Weights of a small image classifier: 37.1 epochs.
Rows from block 2 of a small image classifier, named by matrix and row number. Rows with one number belong to one channel. Each number is 128 + 32 x the weight over its row's rms, rounded and kept within 0 to 255. All counts start at 0. Numbers have three digits each. After the name is the row's rms in percent of the matrix's.
After each channel's rows are labels from the 100 images, of 14848, where the channel reaches its highest value: "responds to" is what is common among them; "peak on" is the class under the peak. Only what is clearly more common there than usual is listed. The data: Sentinel-2 satellite tiles (TerraMesh). In brackets: how many of the 100, against the usual share in percent.
# convs0: first 3x3 conv (model.blocks.2.convs.0.weight, 64x64x3x3, each kernel summed), inputs 0-63
# convs1: second 3x3 conv (model.blocks.2.convs.1.weight, 64x64x3x3, transposed, each kernel summed), outputs 0-63

convs0.36 108:186091129164098175179091126104137100060135132091123134123160110145168158115092146130112110150221073136150184131099098135134112110146189111101158129126151132146126190159091110089146155153184105
convs1.36 098:137111095139130074115128136146036131150119152094116123141099116128071161139120102116147128140118103118116100129120150155192045111065089072189093123123106143190159104142099168117090118177150093
responds to: snow or ice (50 vs 20.6); main land cover: snow or ice (42 vs 14.6); main land cover: water (35 vs 11.2)
peak on: snow or ice (44 vs 13.9)

convs0.23 125:094151132168116150191144101131094142165075111157148135154111142118129129115167069163161169087141146056184167094150088131147141135164129064197120205135135151116130133128145169086102114165110127
convs1.23 102:208114134116157148115103186142164122129140147109124095157167122147153136119152150101087079140190151133115182123171143121099153163108174137082206122118120174212176141106143112134158126118073143
responds to: snow or ice (87 vs 20.6); main land cover: snow or ice (83 vs 14.6)
peak on: snow or ice (82 vs 13.9)

convs0.27 105:134117059101153075074107152091154123114120116127125091174128104158087187091128149116169126072132125135130150142151120134122130114101132167095167083191185114163126179091162092196140137070160143
convs1.27 094:114154132121101113142103152155172137122110139184105181134135198077135111139175156121135183159091134089086123090113094111132156133144150090124069115062095063108134094157103184087112110188094131
responds to: water (65 vs 40.4); clouds (49 vs 15.4); main land cover: water (43 vs 11.2)
peak on: clouds (37 vs 2.8)

convs0.56 089:110123178158161125162164148194095165113122143191144130080089121082124127142101180105123151094149160190136118083116118155101099185114122134111097106124146085125079179179126150168110097058098140
convs1.56 102:172114108138076137085106126125140110127175146146076148151102178154133158114075096124127114109165119178172113130080098111082204191193150121167113147165145118175095085122134139094093160151151166
responds to: water (70 vs 40.4); main land cover: water (34 vs 11.2)
peak on: water (51 vs 10.9)

convs0.57 094:113167147084145177169124107156171103043131122051145194173103139140154090147148166165109149100129153152119093159113141110149113151156147128088086115178154148082107135162172092140141061118113122
convs1.57 097:130143142122122112127180113158122128150128142144071146069086150131097114142118155066160160160126158119066069108134098108066164139071123108158160094062091050064078140115118116113135116128144123
responds to: clouds (43 vs 15.4)
peak on: clouds (32 vs 2.8)

convs0.50 078:131131113120164123178138181126145064101135109171151224130131095093178118116095105152068118126101128179114097081112122115143083122128146073196136143131145171141115134069123121119119116127184072
convs1.50 117:158124127110106128129116098087168103088115113112162088109159144133151140119197191130146133123128121158122183140140184053173038094129111109132113070086154141101130104139054108114087144161135150
responds to: main land cover: water (37 vs 11.2)
peak on: clouds (25 vs 2.8)

convs0.37 099:109111103115082124185134144147165149143073123111109086149207135147097125112126117214177147116144071130142159127104128130124133127126062143132184125202129143165121092138083146105064119111141179
convs1.37 103:141150139135130116112081189157181164132131141122112168190131068123097098148126186149097163122113116059099081101115097094138039115081188148124101147099105131117124168123148119113139186100139102
responds to: snow or ice (72 vs 20.6); main land cover: snow or ice (68 vs 14.6)
peak on: snow or ice (67 vs 13.9)

convs0.58 108:145109183131180197162143137110089050131150124155106135112082064130110133121128125172086099119106110130081132097131125123115139038113184112129142100133158141165169167131112130159126159063074136
convs1.58 106:110097130127182059113164124105178150139144118109110135125150105108143098122108145126184167095163203165163145188065125109136186151172071208091145116161146143121155124129149105145154154151112119
responds to: bare ground (53 vs 24.4); main land cover: bare ground (26 vs 5.1)
peak on: water (29 vs 10.9)

convs0.9 101:145073074111173165084121128157104095159136178144074107079096121137065146095149096133149132073116109133141087172123095128171130176131086087138104145075128122180109166074142127160151146070121123
convs1.9 093:097150140178138086188139145140188139072185142127189172149117124130134110105114125145095194166157138162120156082203165147155151150165132180116129137167126145116193136157138112137125120077084139
responds to: snow or ice (65 vs 20.6); main land cover: snow or ice (56 vs 14.6)
peak on: snow or ice (54 vs 13.9)

convs0.48 093:135099159067134173140134108182164160114138202116124168081161137143134164126133146126105094124153185187121142145151129098216129142150116187127100129064112188145110176156082105138148125143121153
convs1.48 093:179154090156126090089121154113097098088125131097048144121064104122078182138094100199124126110132152114144133083145129135106116152117202069086134141134121081128119107088089074118149167122115105
responds to: clouds (40 vs 15.4); main land cover: water (31 vs 11.2)
peak on: clouds (27 vs 2.8)

convs0.45 107:138135101133175186153133162175141087083102110117121117116122121141129105113140112110108157083157072146098113066131133138145143207160126133095108177063121093073082091083095099098192087144108105
convs1.45 083:120113109163066092176158102104124132156083134135174115151120118137107118100095187119147134153070137113179153145143099127182182100109108127100159169134158117090191185169204130175169139125102112
responds to: clouds (39 vs 15.4); main land cover: water (39 vs 11.2)
peak on: clouds (37 vs 2.8)

convs0.33 093:139075124110104167141111116129135102071114087089107107074132110086159076100174125133156127134139133184132111090168090153084173173126159146083133123106187111132086141137205091098145125056110105
convs1.33 098:095207109115135095097151154144160142175121135105172148137097126163133110150121125105125106154110104159176162210140138159082150097044115158089142115181127162093151070103123113124172136093075116
responds to: clouds (46 vs 15.4)
peak on: clouds (41 vs 2.8)

convs0.20 111:120093153098150160091184123122072147176111115115104102140135122103124103168168096162161184144156027091117084194124113147093130184098075106145101141161127127165118147090120130075148125136128157
convs1.20 115:150109152158101105120146091088144090150126122159113104196083172131200136164110145163083124111149133097136112106137162112102090084126169108179114132127108165215109193148165128102167131070166136
responds to: main land cover: trees (49 vs 19.5); clouds (45 vs 15.4); main land cover: water (31 vs 11.2)
peak on: water (41 vs 10.9)

convs0.17 102:149103146092144113114133162135122108079141144135049107146150072183095100131092117135106107101099110143115127132107047151144138186136100131119147169121181138144143162063215065111091136108115107
convs1.17 091:126147124176084137172141167143109143147097120154111153081153082123143127095119110142128078122089135166127117136155126115067166110078126071189071114087074166127085114178128143173183139198115151
responds to: water (65 vs 40.4); main land cover: water (50 vs 11.2)
peak on: water (43 vs 10.9)

convs0.42 099:058112081166113092155139140103127110132130102134131139159164111116175108160182133101226157089159106119119105110153119065127159156131139100091127100160173166122131119126097120144164152220136081
convs1.42 106:162116137092145108078109113140070117143177151120115116132133140102070081096117148166038075108148103082121101139145095125153114156114061089166076103129128155167116186125097053113115142119146132
responds to: snow or ice (59 vs 20.6); main land cover: snow or ice (51 vs 14.6); main land cover: water (31 vs 11.2)
peak on: snow or ice (50 vs 13.9)

convs0.0 107:143112135119158168154161132142172065129144116149126189095139128125124153144179157136043153112142106178140114170086163150226073125130145162109102161111124105158100105172119117125158082109093091
convs1.0 085:134123094139105121094088101080080183092106068104121091071084121130119130123116147163170116176098153162072202089135091096047139116121155117140159116122117095104107101134074120114091127131174129
responds to: clouds (49 vs 15.4); main land cover: water (32 vs 11.2)
peak on: clouds (38 vs 2.8)

convs0.52 101:143105131129158154173124134166121159031140150109082139129115083139091124088144095169058138138101161158086108129126097143129144151111154146079134136093160102208094138108169093125136049160150122
convs1.52 065:126180173127124115044151158133123105170091146184106149115131111120096135156141117085131108121068143129090076072154120110093130128094157143154071059117154102101134093090169058116162161101125137
responds to: main land cover: trees (58 vs 19.5); clouds (41 vs 15.4)
peak on: clouds (28 vs 2.8)

convs0.54 099:166100094112166134174136120080132126129073167132095127171070100154118081114140060085092085118174150121123129103109109134081087206113149094137155131063151128145176140110160114096167140156129173
convs1.54 106:143178144161095136092110128134115158101102162168097116064093159116151133101123114112155165116122090105124082105102146190117121145111136230098137166184150204080146084136124146172136091131153143
responds to: clouds (59 vs 15.4); main land cover: trees (48 vs 19.5)
peak on: clouds (48 vs 2.8)

convs0.4 120:061092132116122107070120109108117099160096192153115185147106111158146192153123134138176092141138131182160163120098099102195101175145151127177138109128105113053140162103161092113137096094114148
convs1.4 104:173138102128084090146168116113130097101180073117137106064074122120144181082153133169150131160133157225145150089137091145103149151166174126160099133085166139119075102100104146149101104114102131
responds to: water (86 vs 40.4); main land cover: water (80 vs 11.2)
peak on: water (60 vs 10.9)

convs0.49 085:173137110121098161095182161163159140069166165113142128057192085105117135129156090167095105117130146156097115166093114100113083134121126114145139116106096141079106063076164128148120178192122100
convs1.49 082:148139136156109093098170152122137099123135102138130166119130143140134174160151197090160128079139084146114126118167096147183133132074160141152118097067060114046097077098094184166123168120144151
responds to: clouds (58 vs 15.4); main land cover: water (43 vs 11.2)
peak on: clouds (50 vs 2.8)

convs0.40 115:155170036121095177098144176083108103119078136121170056118150133099145145119116183158167148112153112114105157110122145131154135139090136146088091095157151036107132080158100130095108123129154134
convs1.40 112:160117094102111073128111148121099112135149180122087137054088147130164120128102119120139185180141130105077110096135118111142142116114127039094090094095148118113094081084144103106091110155208086
responds to: main land cover: trees (44 vs 19.5); clouds (43 vs 15.4)
peak on: clouds (37 vs 2.8)

convs0.43 091:102084077118133141172144158113148156055138135164128130130166139131143087046145093116102208105138165131095135130151126099178158178150116099154109181155136120141087146169170064161124128137081121
convs1.43 104:138147114121118119097067079102068094095122135099094113151122143126103152165096187061142099167131158165132070049118117173099119119092135115079144114149133125071140120132088151116161094101198115
responds to: clouds (42 vs 15.4); main land cover: water (30 vs 11.2)
peak on: clouds (35 vs 2.8)

convs0.1 110:127155101116135139222121120071050141131080114157140125101085131085118159164119127134111085116122148117108109104178179157094114115064141108083176173127119074114148145145169128126106094108064130
convs1.1 110:096133169114122155242122137130069091117106118097143129155159146117150107138105107155082139162142127104162090084106137138099102075165159146120201132154197147159098156128177090140112130084153123
responds to: snow or ice (63 vs 20.6); main land cover: snow or ice (52 vs 14.6)
peak on: snow or ice (57 vs 13.9)

convs0.8 111:052132115158161138092146160104175106134143138162130174087092110124123093082118095120100118142116144139134129075072110076158107151196126127117101058092104133185166149102193146172092150159106126
convs1.8 092:139158130106158130123111155150147159128156099127117099121146191137135177156143133151137111118127146243194162122149140109082186057142120159185086106112153126118052103125139125172136095149147148
responds to: water (80 vs 40.4); main land cover: water (67 vs 11.2)
peak on: water (55 vs 10.9)

convs0.32 101:142201110124140152116175133090123157095158122112156173115143069116146157056162147142103154141088146205087139093152090137147154139151145128090111111029091101137109139106153066140143121153137126
convs1.32 089:138065174155052146151104082115038113109109108094142195115109157131147113132130110162086115149135090057113077102127147161152084122120091149113118172152139102137174165116119149175115091129113133
responds to: main land cover: water (47 vs 11.2)
peak on: clouds (27 vs 2.8)

convs0.12 110:124144107132166154163174151082180143128109155209111068174128125136098149063088160115062097063118142132139128125111148110103098133066135101123144116161107058106137090124109184121103154138114153
convs1.12 108:147113138134135088110101087152125150100084120104131083097088105099057129111188173117106133157107094076135176138085126129143043126122096088191084080137129111148134143105122078170087147121175104
responds to: clouds (61 vs 15.4); main land cover: water (45 vs 11.2)
peak on: clouds (45 vs 2.8)

convs0.22 100:144100123117143162168170179067122136140137186105172112126133073126120166084150143142111131109137105127099159123119114104117101164086200056185132158123151147185096190150148119051142130113113105
convs1.22 090:106091139101059071098071130081177088142140132131113096041137149161138145181171173098137144148130108130123153114138123130131126110065131112138159179146134124125158061144182154074153152121153099
responds to: main land cover: water (29 vs 11.2)
peak on: water (27 vs 10.9)

convs0.3 088:077099135130121183145158141147136157130168119113106175131101133136068108119155171149132130070118120129154084169120101140116096198186127120062084162132153145173132063089190138118156087111074124
convs1.3 096:126181101146127149119094162121129097133093135232137072067154117104113158134123166123130140143079147136071184123176118081139115124099076134131135140083097109141079123196112112157103143168172130
responds to: main land cover: water (42 vs 11.2)
peak on: water (31 vs 10.9)

convs0.61 082:142093130136071128048083103174186117151115130148071170127131082100109075127107154185076110128118179107160167145142124160076138110134172124142093163110130102164162175119175120092152102151109124
convs1.61 096:083108098104083119192125168137120141114143127151152082162132073134152148123144087062097158106095098180145178075058124142107123152120126141158144214137149113107133099181156082114137158157104110
responds to: snow or ice (91 vs 20.6); main land cover: snow or ice (88 vs 14.6)
peak on: snow or ice (87 vs 13.9)

convs0.55 103:126127152144120140134110113139106102082103117127114169134099089095091103172056091153144144156110092226090134095104132131122109159134146129106086165098101106066151177101184120205127098081125153
convs1.55 102:110122170130113143139137183180117146172177169122127106102148167123135135055165106145129133140172155151117165141116141112177162121157099155053169094139069166152183093105103149155190096111093095
responds to: main land cover: water (44 vs 11.2)
peak on: water (38 vs 10.9)